config = dict(
    model='contrastive audio-text model',
    encoder_qk_norm=False,
    encoder_parallel_block=False,
    text_encoder_activation='gelu',
    text_encoder_inner_norm=False,
    learning_rate=0.0032,
    beta1=0.9,
    max_precond_dim=512,
    max_steps=2800,
    lr_schedule='cosine',
    adamw_weight_decay_other_params=0,
)
Rows from block 6 of the audio encoder of a small contrastive audio-text model, named by matrix and row number. Rows with one number belong to one neuron. Each number is 500 + 50 x the weight over its row's rms, rounded and kept within 0 to 999. All counts start at 0. Numbers have three digits each.
After each neuron's rows are labels from the 100 clips, of 14976, where the neuron reaches its largest size: "strongest on" is what is common among them. Only what is clearly more common there than usual is listed. The data: single notes of musical instruments (NSynth). In brackets: how many of the 100, against the usual share in percent.
# gate: MLP gate (encoder.blocks.6.mlp.gate.weight, 384x128), inputs 0-127
# fc1: MLP up (encoder.blocks.6.mlp.fc1.weight, 384x128), inputs 0-127
# fc2: MLP down (encoder.blocks.6.mlp.fc2.weight, 128x384, transposed), outputs 0-127

gate.349:515511556549523514476532460454532452462449605409625548523433511538539530472520527446553488513449408458481454522437473482534534511475507521499580494548508541402445470583438448500414574562492415449408559525460503558424450510504533485549579528502340507542471421480514466560501518414507511527435637556499496523458501480487441465552500613519397500493503507441474457516513473509489469535558
fc1.349:532454564553499496438543530457458505489488423508531578556505514512581499483391533423492551594436504521479454490468493479506557548462456484516501416461477484540427436476559590523497510458552473434574607461564534412442514444450467554461542440395455441560555479603400515538504545563488666578542494506411457477506492531502494459465506516508531525497453497448503527455513470424427478586550
fc2.349:629449492550472501537439484500574534472440456555433520512568496488540493495487508575450471459486602531556454488548529449539470528423551524551466419554557496469630428483510526475533409568455486470419484509546403544382479418554516529539515448562550451492448542467449612541494471467572541448449524446524473557472528499513519556523550415497425536503521526538452555572510574537497414414509
strongest on: synthetic (66 vs 31.1)

gate.294:394446473452491429469389549455518438418460553418483482524473452517513526529510545505581504500490537554460496518619516586520436509456501456438539497534477545595483555527487472447491509468519527483506421552565436500485477425431519526535493569467556457500429425487416574579450493494561645477495352507474537481558459568492577446547503436530507522492555426451522480500527461539549545574552
fc1.294:447483511496478474515433474524438537498602476453502573492530495411549501357485537561445560452480572434470481496528553487542468458474542493508479519489483447409487529506536391513538490475545488439506477510445531492425504500452629658591575511502509500499451562462517589485464480554468433505443570454492498549554589532614501515472573583439512531419505508445494488441587461557424475493468
fc2.294:426474493497457561474527475546513546501502484570541458409477510569505476508481609564435463491433525521429428557479469592510546439379539598578510481535520561550464528563501542559506447448571517561484492417482531599497528576420496605536491512504462422491454480446509500489416555447548492465572492490490504425491500516540451584543554440483474443492362518579456535445564496447471426534523
strongest on: pitch class D# (27 vs 8.3)

gate.23:421575552508469507583454534504509553565588424412556514449468463465434526424518488423586525470504514575477532504494597582419472497506444540387546550589496496522449533443506469505453539500553488544482484480536481549507517471456430468477447531450506442425494544540487612480412435517578586419460433450541478464559452501473499513506493476520617520556506429451500425469474490472500379507576
fc1.23:524526483482464465506513442572485572366523518444454509469439516472491477422374493460513480567532571468477575508533560429515550554563462545539468343501515525548461514504536463469489525460493495527441574479609519472495439592376535502526481533407458503414569518482407482435480473598431537467465524449464446517462491504488512546498529514546439527546462475474507491501460539558406573594433
fc2.23:549374526623483559491510529453539493410451513468600482497440414478489516560475553447493481504560488561586498542509478500521455479415454451481517496509477557457524500462552584611468509481520528570562559510505524468547562485471571516503555411458387431504465409512465606499569549461501460452551473445565583491466553484486475394467540510563472443573531489446475494506481504625550442523519
strongest on: pitch class D# (41 vs 8.3); note: D#3 (29 vs 1.2)

gate.119:447537516530513483487560468500568589503390510387427550549514606544500549531600362423545519443436501499491432585486465464560514576502526471499563606448420441511509453547531470507527532553516477565459420478416515567521519507530524557457431465470536519586449504526466465512450583513520470399474496484455564466537563519525438537522446450469533547539481524535603457470495482520535527452590
fc1.119:575499474499561502556544524456534608427438548512524461520488553462493424491552582466427541439496451559587458460525555521448490514433535527618522503408522632458555503541572500506469445430460470524427543588500487580479532494468466535540468417475520485529515503544588453548550493570424415570529468524502435553461480507428456492572418475437400518467468532607463484565481475495478503559511
fc2.119:552462456492498550471459447540407498508506595505531530556464554599581473527613416496499478410479500555518449581485593510513479525562469458563539525466510522511517557554454477571419490494580579546539557490442584477529563513561487492445520558500417442453388535503548508458500583479538550562534445569437550479404481519455438533449472557509602559568525488599486464467554484484473476432513
strongest on: organ (46 vs 11.8); pitch class D# (43 vs 8.3)

gate.208:535594499413460520589428578542527464508461558520423453516523524467487455468517455490444515466509466394478534541504478513537563461447522554481480513430557445459511557423453466574415572445448475552388481525505542546470527494592449481541443496522418524453521472523510481531474487512445491566501552516601494617448508579455516363442497511538453521534525513536540436522576489364482580563548
fc1.208:544470560433451517573556556432479540549520455441539458494473468559550499515423554561554490434531467521546525496556466592542553500454438437509480566506519559492485555512532484521537391562560477479431502511350448567516559511513529451501452492526568491584475533459478558356546395504486577531517477531498478522472526479426553503468447508441590442478510376544483506560550493525508395425548
fc2.208:448500449466430449592577509544481545576424556555448462555582501524507479513558498466481441520425447515504487525470540420458475500485565470507587582524537527425550514497518462529468530344534507567527512497508455467437567468580634555529526540462538448489554475603420476569494507589506495472577460480423439495483413490527488514421508526487560547510504499531449528487482437416413566579459
strongest on: guitar (32 vs 13.1)

gate.103:500586512540519506581500517429518483501474485466484458443419592492507473529501561459512511573609525480525432579453482449513437486456545524531537511415544478638504514489409461487422493541541505576450457428491507519446563570496504464503522501509600427562556435470534523437521513392523434442443510510570420429559460566553525486495510502482549468509461427520431538492444462327440465517527
fc1.103:537499561413533511554468543432478460517456535546432557553510481581458551541415469479425569482583447582568471469417565505484445587551479496428413469410432437636525555497456507541558506473453550524491473587592491454469487482519462470460517463614497464559472538521493475524433517567514473489528469528507532495403624509500474515461508523384507473500510545554555437458522491585536492550532
fc2.103:550394471418466425558515510477524502466505427435467528463510575468465524527531410553479490392457491518544527451495508473494494502505537416397484527427443415483534518534465494498490465499499592482593529486461442590476507548524536530537501523501508444476455368458463476497471421460544545474405512454498509494532561472473508500437580478477485475511584590384451532379478497467640418456437
strongest on: organ (29 vs 11.8)

gate.380:429504498515499568447530505434563440525604529581493543506544485525481462489429521464420438595486556473570465480457585476488509482473558530439376536518488524540415488514535481480485483441430500575444538449546537367553459521584390539521496462421567558457519474552490493475520512533544549517584516542561491503526532465457567462434495553413413472495528521483511428560517409566458575526596
fc1.380:498430527384475456483562537482582536496439486546481447496535518464637527456483625501532511474458538517509484499514447515486532472495425519559419549517465444645590567503511516463479496520525497462548449522484516596576536430532523486383607528459516529464528471421403580510510545543504470441485512483449522411403512509475477473538451536448554526547562424477462511408538449549588505479476
fc2.380:604504518534505538567538605507526508533464561463581414447506509479515533536562567520515535541507485597440480491537448478441452545484451528572465490485437556449516470485481538499541508446390483602492444544554524521490555525513586556374537526469504487500534533497527384505578454491554477491439475385502543573515547553502576493482459481428416510560450476458525490501559409607546626487482
strongest on: pitch class G (29 vs 7.8); pitch class C (27 vs 9.1)

gate.158:450470538470449461496475526434451508500462438546470420572556533414459468500536484438401479568528464519504619467624486501504429516389413596506512489542392545426528519476517487462580518499373529595503497444498561534551488510491530494483517474494502466441522432493501611450495425455439512432493540498553439587549468551539489494507492561507403428554504508508508553470493505461412567425474
fc1.158:573490498498518575530476516586464505538531448588429538477474544466412589496517504531503468477500472538448460504448568512533469499556497496505491580494416493460494491405428490467541465435561594524548537432512465459531561408570583494594499478457379442574614542503522522498545445501395621478494520496452569547431559444532426479489531496502546446454494440565538543465464491564512602452531
fc2.158:549552471510425452411451499408514514547510457503414509405446555464600503509449510495508504549510609549472551475490514457449381481463521445482506519583515425505536466555501567554470531483507502491437454497433473447427486480537510579464374493469459461548549546443460403531523484504511479521521452415487444545486558623567575464566371528532454487557438556507467517516523419521570452518450
strongest on: octave 3 (66 vs 17); pitch class C (65 vs 9.1); note: C3 (56 vs 1.3)

gate.189:561507602515437538581507506511595514596476443498463467514528509470542501407448609518487475428506531598549506607511469451525539558495462334470533455475455472418499502570497533509413559567499463517341501458492479511567482460433498554485535539472461531455452537386456533401476450528455514479470494495539540486453500454452512505510528561504602384459469520522497434491513484488517477498526
fc1.189:392446558455482536479515466463544433522435475493488482393544533480626465615453458471464469588535433478432465481570557511562538550571496553542522444477483570460515498600458515534420486507505597484466432483525582523569588642536504434535489513512480523425527509445480569519486491485352563438499485503500517560402479476472474517519512465536537546452573515518491470443555451505501546476526
fc2.189:463524486616518571495553538457484533497491474537456461482507466516475535466538485567443492541405371512476454500599511565500539451496524519466512456494443521469511450485527502596498549491442461563484498557561497389541511550535365497447514560521556440446465523478441469566490508422557582498500468519550484522492452363523508417489476554568487473452434580491487433552445516675546435483508
strongest on: pitch class G (55 vs 7.8); octave 5 (55 vs 16.2); note: G5 (44 vs 1.2)

gate.50:491423602454544463543485385475483415521568633521560503471529452528575463483533471488457583567445528457472537511494479527531626527456513605474547574555497509522459436412583553466473623490400502550566466499467534476481429477438533532439543544542478505512489557534476510404500384479481560464487549481450518561479547524433563565601479526527487541465484456539512475530503530522521554491463
fc1.50:497534511499504489457432504514541502414460461434527538519514479521487481455494557599509431403493485572540415470478436512552465481574507638558436473483483543598527524586442558579397494622551515612552488518514584478528566482590467423515538470535499498478495495536513477472488441496539539482623480540493496487393532528458592428477517431451463495519519432509454414566462527466475528513434
fc2.50:530579468470467535434535478531437450543510523528422458422527409459547437497601538520480554483487519492473479453514568457504551512506493431512554483510613396495511475481461440511455568509479468442526485480472533469597492589473510473389407594483554493346529481562418400482496404417525542552471443480442460543493528507488513494536416536556522446506455514492519502565495494409507621473496
strongest on: octave 2 (69 vs 14.2); pitch class A (36 vs 8.7); pitch class G# (28 vs 8.2); note: A2 (26 vs 1.2)

gate.14:457593557519497514491423483564542595475582510534479567486458462482455540426469567494576544556429369473622587483454487498479483520491600496554508627454433417530568498488504458571444561467474465476448411466531402497485455466488468505487473536424506508478468444537451408487600552508466485525446520430546502520519453495468431501494425457587488521574517466462451518478459554529542501477579
fc1.14:412468428547487445464516475496562462565487485510451515486534493556477448511547505488599558502479415586481557443527439515540452463543585474444510579480442572438595402508498543481512520475498532520573418480524479502436578437460481478528412443527529582541430477474443583398503414477397461449436516460487550568459592550527518443442456463488514492494471456452443520461536410410475529564438
fc2.14:518553490483506408529500567480446490508545513464500487510519523489529498500495514556550425479450400451439531480497389477511500552444546555522482482504522476425481607407570532442459450515491451460567506569520555468541479449449440534573540510522530549545450565406528463513577501505418529363398577474411592534466423574560499556471425454502494487451587519475510435482480470557478475613577
strongest on: pitch class D# (69 vs 8.3); octave 5 (52 vs 16.2); note: D#5 (49 vs 1.5)

gate.164:551586507500544420495516478509391417535550470611489539490543547568510538484538459443456569523467471515404538431495475416558612486484454524448485481617511417498426445476482413446553460495542479408484460492468429491466603454415547448445472417552478515454490547482535482451520443433514548497506564417518513509531491467415470450440502469480494531554466508502528484601472550442538436602478
fc1.164:527489540553457546454492465458552475424392534641438463524474513495470396586485501411526474419511516549493498426499609421581574435551482468424503532536364577485435417520529515507472455458466498512421428536566514462493417484524427484464440522513545519486547499471513508566457459580451524531454510522554572531517394500487444507497566488509521417485456484468558589480555505499474460446521
fc2.164:398455474539457648497489519537519515455469463524539630504530538549439512517510528488495544526490582501487423417499443548545460468478572466498508519505468461602523589455532476535488458575457495534509403560525511558512449502461476514516561541520478532473523572528563542442485502513519616503414483406493402511539524486597427576473652487534419400531446541569472502535519467560481509512487
strongest on: guitar (52 vs 13.1); octave 3 (51 vs 17)

gate.280:546498418518422540501509477493465494463557489524435539544518491500353488516499532461500551555512548494501530494463561588540437521568533508536516437405470461545515437558495509409499493498475517564424427512504428518549481569597519449399436475454547547491443489503510515370462525577427435536508569443454525472543573557538442447442474458440551493478540389607402446514422451451496482486508
fc1.280:471570431529566551471521601449491386438484380540539430516544585520465530545505482561548420375507503554498487557492507543555530515520534450405522515566502488496456509550550489506468579493515522445527453504510474565420487447468511581471559531576443491527578447500505506407491466468485533391488480514459469538498560488577475462613538584543411541488538524424520540447485612459537503430524
fc2.280:521448409532525530509482519448567485606496610433408547479434497477525479520467468479513476476469370453525511551548527494497500500469436491531466469516463422492450452553583518499486431583564448557442528539613572552504496619435517538447431489481534454548452454415533541508538528521470479537465569378562505477442522498460615493459489516572498460498552534392530564576420508483484521471540
strongest on: organ (30 vs 11.8)

gate.168:432499456446438564445541553488455483495423482537488529440453516482534567403586466386502524459436568512454450419443493448571434498528457443485514519507481474480468560496459477504448475448511474466496419453435563484451482573435545544516411516509429615510460522504533505586539512545531524471536564522529390463621558545569516494468562470414460501498579467493519428442528449495414579446416
fc1.168:487600519482472614437436516448461469467446529486546555403507434522434547450479556540517465459511383484465458578433459498579556423491408531460527529551529539570518469490531476458445470507399429510463559426466519538543510553459506487482563373596522554388541540485518497509503452563516527482470542400526436493509468566469490546467545477511475472411423538503535499494594479475535531569416
fc2.168:444528541389501444463553369489535471419538524516507488463507571466454495606519485455514445462481487407474390512489485529488636543482514525413394512558484507557491541450493557484462523475537470481486512517396539489525476529520521676453436472500527458448560521501640444496435513409467481521451532531465570504490488484544489423470546464489493504466480498489506501471538511459401389546504
strongest on: guitar (60 vs 13.1); octave 3 (38 vs 17); octave 2 (34 vs 14.2)

gate.247:379567583506563487489559421405584535511515450611448511530494542461426495552414484552496405523512476478510404501504501586593479490437543481477435466452433571417541530521585494524509501452484523487467477537452476473480505524523535521497480537489459510567575478474394543422551451530528445487473498484488541413508427382494411567541541511470588501480522445521552486573465545481376489501492
fc1.247:509600449424554553543453519510418626449555531495475395442473487472495501547463461491627574489467445521528505481463613416585445426582491471491500499593487490542482570464492561590514411553471460464533549594448515544582459501406469509462531509475498547489509452510513510487501481558461501473514555496493494551564536548577406544500445519452583476474465561482529478565418452438467488545560
fc2.247:537527544426481451488526513425535510506568473420542518423426466536607517486490511476436518511500510573401503508554406534505513587494567550555495449458560490464525548542519509552458573488590520403509486507500561498464415493526421484425604506482514553501515363412448452547489520494476513469485487458403567474433527501542574593500423520548505444475512537538534387479454576472614496472479
strongest on: octave 1 (86 vs 12.1); pitch class G# (38 vs 8.2); note: G#1 (34 vs 1); note: G1 (33 vs 1)

gate.72:481590472468546552533466506472444456525422453564487458493464460521428506512450400504435471517472503427569430450533588497548553547529449567519458512483482486528460525477476488479625534515533625518415558498479521545520439496517461507453469540505512543483500509489492412520513436426455467426463613623449462458505564535472495437580520544499419590527537606539467425470574487461529407456587
fc1.72:584522505518572512575558492531443438535406578515586458459491535526585544446453458461448554561470476440529531507546547581416408503465506406586545521561536483520559512599507452466495634534471500516548509478453506476484583476565480566472469553541427425474422442556498522437520489572482454511522509460416540517523553539532546498451511395370452444531516477503475529460510520460589478483540
fc2.72:338485471479582507566512470432527509531554489526515521427467503471374565484613414649480546456463449524507527469501485521492471542471428419494498545446471518374503511510566491564546579578556539565450460511534414475502476534524442442468489544477503505511409442510598441449441512496507584467545516495435474519478466441480567544498519521560541436530470534521526470422510479492486550535411
strongest on: pitch class G (36 vs 7.8)

gate.364:496510480544483535542374522455527566557432514485520428481503486531480498436540556564435517494512513546464479511446532432486461487462469464492614468666540487426476461470553576514443504451498435472467576544489521493487533491483484440518391522462470496473471522442527592476410510525481518504571475461480455515501485476403483497536484588348379463553445426488478604472549597509561443537522
fc1.364:572440448601483528531461413482519412442536462598535466526513498534547503490430547479492587481424477422542540459548533405420561524528445482468624480490543471502468528569532562488477539476491468588514483525547505458497464456433575453432520514490575426571577509506461623577417450422522616493491454451508462507564511458471456577514515579474471439497550447483434492474556446463495519487545
fc2.364:467553526506517494553555492498543481571523479488530534560519491504498489486497589379550468397502484457524485546445422554476515555473459629462402469605499428490477490486487447513418526477393500428466497533526479557480433502486423474513523611496546471530536550491432530441503464529396489491540453563495549514465604445436608409505573521454469519561512530428556513502521559563527579389520
strongest on: octave 3 (47 vs 17); pitch class G (37 vs 7.8); note: G3 (35 vs 1.5); pitch class C (33 vs 9.1)

gate.104:509512556457507493502517509494505464509537538508540468513485432485552511419594461411512482560492496482472483535563523446498439481517559497450505531463548547413465457537477486380504498610470563470479574386376439499468399451396487557416480485528577454489611566486505444496522524499567539517440509534482569555523490482506501569514548440456591508449555520432517440544484399528598558458604
fc1.104:501425454497499509479496549478565376576515372489475426476461455505473444537583485541502491498530487530538473506501532461412480444386484486416534538498470478371433440565585502413508434561524545470508519410474389505533536484520468537533482431400513547494570469523552449579509453451475575524547476418497552477490522372566567473444505535424546429504481542519440482471494504528534491475558
fc2.104:526520446456496400515445542435472523496436494468481496434568459429615538595544402427506535461520467457487609492567568498491536645540544491521543475525542507540406485458546548475559395526396532508455558475543420463460541570548575429575568492527473510477531502518465437579505412519507434479545476551535460538459390509510451545412497459511454505489479549491508451507517462455535497438518
strongest on: synthetic (79 vs 31.1); vocal (56 vs 4.7); octave 7 (39 vs 7.9); octave 0 (26 vs 2.8)

gate.245:459541606457514582449411469495455475390515578625459572544487508540508518543372571487451527519494503497573453524491468567469553449506410384571492433569583454432547494500478451409500530481495523466466487478522437490478396515460496505499569490462517501490472580501494444519583508551523552559479460519537509436506501486470474495522556512490491421479548502513479546400431396423533542397472
fc1.245:517475528548436592421534600492447466480501549549546529542524446533494487513500584496562573607546435527501525528451529446459458522536519454446516548491500509489555528488535501465568546437566559503410599516441424517497478447528496424494454536542380538492646436410515492420557617434536570590530564484535500525492516509515454573498507481515423409514484534496468401514435542496504533484546
fc2.245:421475524544413509553441417603555505488500547485519528449508479496583588429442577548461533471566437501558449506578498558521450462459458537499514437534474413567447514488496561377517488518446526447553479474493532491544410544523446589468381449492420543431518523548441431498442516609549492495503523485487445470478520522451485530480454593432494529535524501563477516585617497441546567540495
strongest on: pitch class G (70 vs 7.8); octave 5 (44 vs 16.2); note: G5 (35 vs 1.2); note: G4 (27 vs 1.4)

gate.308:476462492497539546468518560553520526538493462484492494445479500514452466447470607493464491474471574462514428555623514560469453528434530467476491522500516468606478522601465578514565543544507465504574583457437560439419485558453475530554483531533583527443467527467442634572536629455466456537491477514603522536441495492561469549469464481471517527503382423453439521545556524489418495606559
fc1.308:575439522444436434503537444499493543519570513461522524549504635415628517472418535584479512464529460531488535438553368479419546461524462544558488390495480513450515478499431509570518559416524484498349455571506417505506535481440561539509451436481434467463526489542568473457475502460518412516523459481536469516506499479472497432466509548491506542537536525519485517547479367459558517413555
fc2.308:478569483486464459427518433511460473518487553487453555508420505509494570465547584526452593510490558542451479492459490456569578449571411549590452532439554497542555506526439525500472438451451510423546502497638582536561462465497498370475448517481435473550461486486476427536461495505534469513439443501547522488541527471478540577546662530557519539533527537504543429480420450454582574428521
strongest on: pitch class G (70 vs 7.8); octave 3 (70 vs 17); note: G3 (66 vs 1.5)

gate.236:485481530436532548414571418430473444587557589402549440542460530602437412539512528473534421476448579507548493500446500520393515548459444492488542422577494451529555470431558438442567448568576434522490499509489396512511499549471539574481471499576471561483500589484519548492485510420510535540452549482565506482532510562514568513584495496483584434516455467587490471449528435571505481490538
fc1.236:530613493570465512538526515534426502564566535549504461514511491491470444387648514548490476562448557456524464458530544567514480524509474532554499446497481464501521407471479528426618580512566544464554524529481531486593439587508400505416520511515614496513413421544532472613504486499536523513498511471460447526475543537462585530403456501506535535517429500420402500556504442547501445551509
fc2.236:444561463451491536374497537455568492508357559500481443385499477565519558602474434587417473516397537519561513577425461524508470609544508485464482490412581516516461572479561538464405460511555452518551494481510502486468545493553468479473470412529540417497505519509508513505469457472435562531563448535469438498518471447491534589448431494558481519605477540516509545500531484491395461545530
strongest on: octave 3 (45 vs 17); pitch class A# (40 vs 8.7); note: A#3 (31 vs 1.5); pitch class B (28 vs 8.6)

gate.325:457573461446509490504485567555483446488486505521481545527494489472510510437456540509478474595425467507529453535560413507477543537451470476408508481582519498567543551519465508439496537493522571466568436352513500481557477520605444631543495499457528538465447587344478518545505480478473603546504498459448569515416455524516529589507516439479558489496491501428394567483426542516462384495495
fc1.325:456570582404516495533456582451530464526383589476541458604510487489450602460534611535410513490497430532487423547514396544493444417533500515506583453451468493526555541577500576510554417475552510465505495518588498569508548498492490498436449498550448473523446505443518521518447499531551398569490563529481468511501522440479593559541533518526509483386549501445529426548492506425495472423512
fc2.325:472528531480459483557467503464519545598436546463504485404528519495478438514549555536438408535528509508483450559483587498463493586537476532532476533537468575577577529435505520399435488395535505450412484517515524420538481543537612479435519566486469439478454563553522495410553558495523482491483463597504522564547590471437447530369541513467530403480590519539584468525493468446422534493549
strongest on: pitch class G (41 vs 7.8); note: G3 (39 vs 1.5); pitch class D (32 vs 8.4); note: D5 (31 vs 1.4)

gate.262:490519463525494457536446533549406535461501505485606500466436497490426541457506490512457504430486439522492414541513431448484502487496451510554487501466510405563537633545512517477393496477517421497578455501560478542406448480556565378481451481496539408558560504542568483516595554518450472562590509538512453563540558527454501409456552542466499533574459481426564485526578429562559482420445
fc1.262:425524385517499546459313408367521500446602486547494567464415509533495491427475541542559525499437513472533513502448527464508478539377459552448458459538547496442464452484438511478385533571524522432608526450551473513473487522500524455503557511435471517537603479522428511491490530456424547553523451487414513548536587529463561504445468450449488485474490516486473477494459563528455485500479
fc2.262:525527480530594423491550470522583478494487438539600531540396453540437432525462529507562464564515511579552494479513479468457485568545506567546497501515414534503456470497366487458436531436543527445507494582438538519478496514506565500564498512557488525455517454481437406495555527483496487486525581609480476459442524573519420487537433528470379491520486601413536518577494532444505660470493
strongest on: octave 3 (51 vs 17); octave 4 (41 vs 17.2); pitch class D (29 vs 8.4); pitch class F (27 vs 8.1)

gate.93:573455554485547519524415517500418426494524493426589452494502482511458533466448577493582478482480459443472496459417579461484447449496530479440411533519497488550559593626504526487624475626523589524452460458489470553533548572599479395559472418480538442455502467422446436485471482566517426562493493464404497510536446424533515509431496535494536498462513469530480493474458477508510526601480
fc1.93:477514516355454534532529392508519457580544501526569485511499538560542501505510519476546528485563491450409521472512444492543598483520502404644567421529522398492494468450529505512439547422585474525486429574490515434543583487512550549539554532503558646408502572490453447510436452479530448449450504590475502501466500415464502559536476510422443527455500550529452470488491458477542482517558
fc2.93:532585500556466513500506566550554518409379470481499551452567481466448513497411473506409503531446476491465573481550517549468430473532583630478560522514493421498475415479503451554431526500469523539462436490455441517473528410568586487449460508556561499468528517480535502468477501617497570488437535550416429558498593452541541475510502446558592453566491474457520608541523468428478472473411
strongest on: organ (49 vs 11.8)

gate.106:481588520478612459447604554412525571543491486545509489491513469485493484583492493501492481457496513446541474436450488452577509396466481490460416459366505532388572517452539545529472566461401496577543521531520575482468470521462430470565508478547435481397494530571517524482524580476495585505451549524466454496424556539479472481422461542577572400504494548494546558469424450495534517571566
fc1.106:475417495439470463535479571537515539558437467546448492493434525540526554486412455477482496506526511478490451546465502537456541455535495535450429489515530470518507445478549515579421542492484477582441416395374415534460505599435497548516502458464456481396531427473450458494570564468516555473601497538503546525487377468437503531570412515576429512479505614437426410445538482452555541494513
fc2.106:428540555430491485422535474501511506522462518517526467608551530506511527554485410454422532497476502546519607562547493543379505459543574566479592486484507545526539467492571429478436453473458581484534486500575525444514458464562478581473527572458444394413524459442428465494604497434425460515475556534510549499561582461604483491605496506501508615544510500481534527474468485506450456417449
strongest on: organ (32 vs 11.8)

gate.145:432545485607472556491452452492501375512475498564668474537540546509414523528479477446396450481492556482523423468486457469551488576523576503521434510506470471543540531480544532488379547488502462395475445560474538480463541472543508454536501485595577430501580456503545561609481578507485430585513528534448466455508522455531516473497585506537385535562565521513565487488554510487447519488492
fc1.145:550476473501441533549503489478544508479521501509583514573521359409437504451434541499353487440450446525505481556405545503481464449507530532529508572459532292574440567585428607466446484542482575503557493522482511515512527428534504455457460543483563489579417548529458447574493475514542495431521490541525467508559551471433520445453499556475500536496538509458492443513510557542519519551492
fc2.145:412498481567522519565503527466499488463541597490526516424410533580568508612485458443508556569512490546489613550462483558513538523502562449456556453424498479519519534554534527502488470432477549557399511422489611568515470577561456451469528524591425430499482433484513495550484473502433472548498436505585512498556494503532442486502393536527559534550556412555512410588508447452591472521534
strongest on: octave 3 (52 vs 17); pitch class A (42 vs 8.7); note: A3 (35 vs 1.6)

gate.129:517493462507531551479513514428420497527439568482494532446397494497513493562547441442461514452448633477614616488470522480492512494563563475426563474453555527425548484478509485483514484557455543491520497481568408543510476491466410455444439395460424577524478493474615594519521582577437632558481542487554423435504512518539471427523526467515439484468447505477508444440548527511498457550515
fc1.129:508522526503553622525550453497460467408474557578527488503568458494515590451417455444471511491441511601562539442540523505494591628620550490446454516471481504545542594478545483530441502488464472596445521461467600395523473502476573464532469572553546510583534474532493535568539481504516567505563514431521506528470461467447534513458477566517498525525560568428503458496437531467490407403436
fc2.129:453608531486512421447423499479556439541457474439562402486495477578433465513537472559666465571549590516552490515517567531570500417502427559531468497479487502445507517450508471446495537518414530559458430517466471428552482527489416527435487513552489535567457476542573571457513554454571481511501509590444521480500588459455486510508488486567473480576573490525500554481480543468404593553410
strongest on: octave 3 (55 vs 17); guitar (41 vs 13.1); pitch class G (33 vs 7.8)

gate.203:483503485523458506489493458536467519528487497444557599485486464579417549521497583548485565427511492493520516412615481465391512550461487512452479462581500437459502495479477578500461457379383557485481577513508599542599506467408511409514538510474511546428547532510414589516499445516534430407538533466410460445481564502514545474505484540533487473457552502399514501596479411509573501536490
fc1.203:467453504535505453499476538526498468542485551471523392511487573497419485383611535439487375501496378508493462497504495493485424542531563483476467518456564424543543514536483510534384438538502529464504521584472547499407505490492442452467470531450482485500487482466565473472537454546555544551527408483503473450615491476466620507444566537439486514381463581450513473540570485485602397494549
fc2.203:477526453517443542518473388542482484573470466508505491409552497489606490472475541388476496478461540468484596526484504516568466591506539465462543522498538472518437637500513568514531375538446485490430474528450455396502514558467568415516453574512472472437522513459499505556463539504430474407432555450520572571482472530498427464536506520511448503622533481428506420515593557524501416466568
strongest on: organ (38 vs 11.8); pitch class F (30 vs 8.1)

gate.87:558494569584447503509568454516519605453499531581487504514481471542542571532575560450482436580469473513589510449441372536456462456495495509503566500437393431498556518532481488518493523518505500436462553564515481483628436481492444442438515555480578533437495503458612572472508536480484441531475571535458430506420514473403471571531479536504524536495467503504404515492611503558563567474586
fc1.87:528505628546451527436417481468499518538599400497514614452562474486610509634434489467484416536558525448544474468383475493516513503558510558540470459493459494510523483536563528531436508422552454501508522529492500477547499435485433478577512502537511566454553468564499439532414464533536485535410491485590455411491439521497542503513442508458498559542468479508508557533453636547543558418536
fc2.87:403525481552496504441442497546593483514485476494520500537500490450573484464440520471462475604512545525466485486442567557514491458425480551608570525553506560542492488477482582595519424556453561467547460512488461532593443599445481491571440529468461509576527506429409566516475610519538542573431495495476507474615449460470392520551552494622434497449489458509526531571502589528539539521500
strongest on: octave 2 (61 vs 14.2); synthetic (60 vs 31.1); bass (48 vs 21.8)

gate.9:597471478556504531503464532479524503446435474454479432413439493512507529511505454414536554559532482514457489494511454558464578494515562471469556496500391468531605525453443515441481531540454646494500418548518409482405545408430653486497558535531520585472535499558557501499431503503490540521454543520512556460484541488512440486565442373523534483509454506403494444481494486531402541567453
fc1.9:576461464493519426553460513474494384480532496482485574512473556509489499478514497462507528431378466523533561584504582552506518494406545555398514523483425561519568431537431520542531473465537595528505521544544535558496492478507499424595485434421481523444531408475506499546473465481434493440427483487512430580493502602607525563513460443501510440583489577484595503429575480469501547417429
fc2.9:491433459451492506549548484453526381434566457513466500465527470474464447526471520465508524494425512517561486500516441500507389484543434449543440434406536524481518529435495525572483523557547586585413533473485447501545509477613600468498428425497517456497493556491509397413445495538467379453515495512432485543547508489459450503472483420530540507451476445516643592556383544533480525546513
strongest on: organ (47 vs 11.8); octave 2 (32 vs 14.2); octave 1 (29 vs 12.1)

gate.206:450488424491495443512454467505552551559441499395540569526434506533547513512498613577527528472502461444539513437444507439507492563528466460549542457429564439441465413627536495427517566503508485457447506537400464547474562541516390568520465446492540585506497441536555401538474529573525527522565429603501451582469476520495525515482574551513477538536548509419442542564446546450519495410503
fc1.206:542522510529554555560527476428510502513466547541458479504441496553424480460518329447475502496519527455508477473537484506503472434477420579552455503589584493504579531421414527539510472503544533480471448496602561500524425446496555541424560475496473492437459416482409527464561495396487455543488474573531468454620499575512486510493436634581516483449485401544567549546528525440483503496461
fc2.206:526527407567451570453517473561528542471533517595512481485488501546479559453581509564455512518530455470460467490517613412545389405477437550429635484489551516485417502551488418480473537554517490523378499513476454483520486528518473507558471389520475458478486421532411540490545594531538493509485501573553462544378589554446478472454500448563480458514458447489518498506483438508471601504437
strongest on: octave 1 (81 vs 12.1); pitch class E (37 vs 8.2); note: E1 (32 vs 1.1)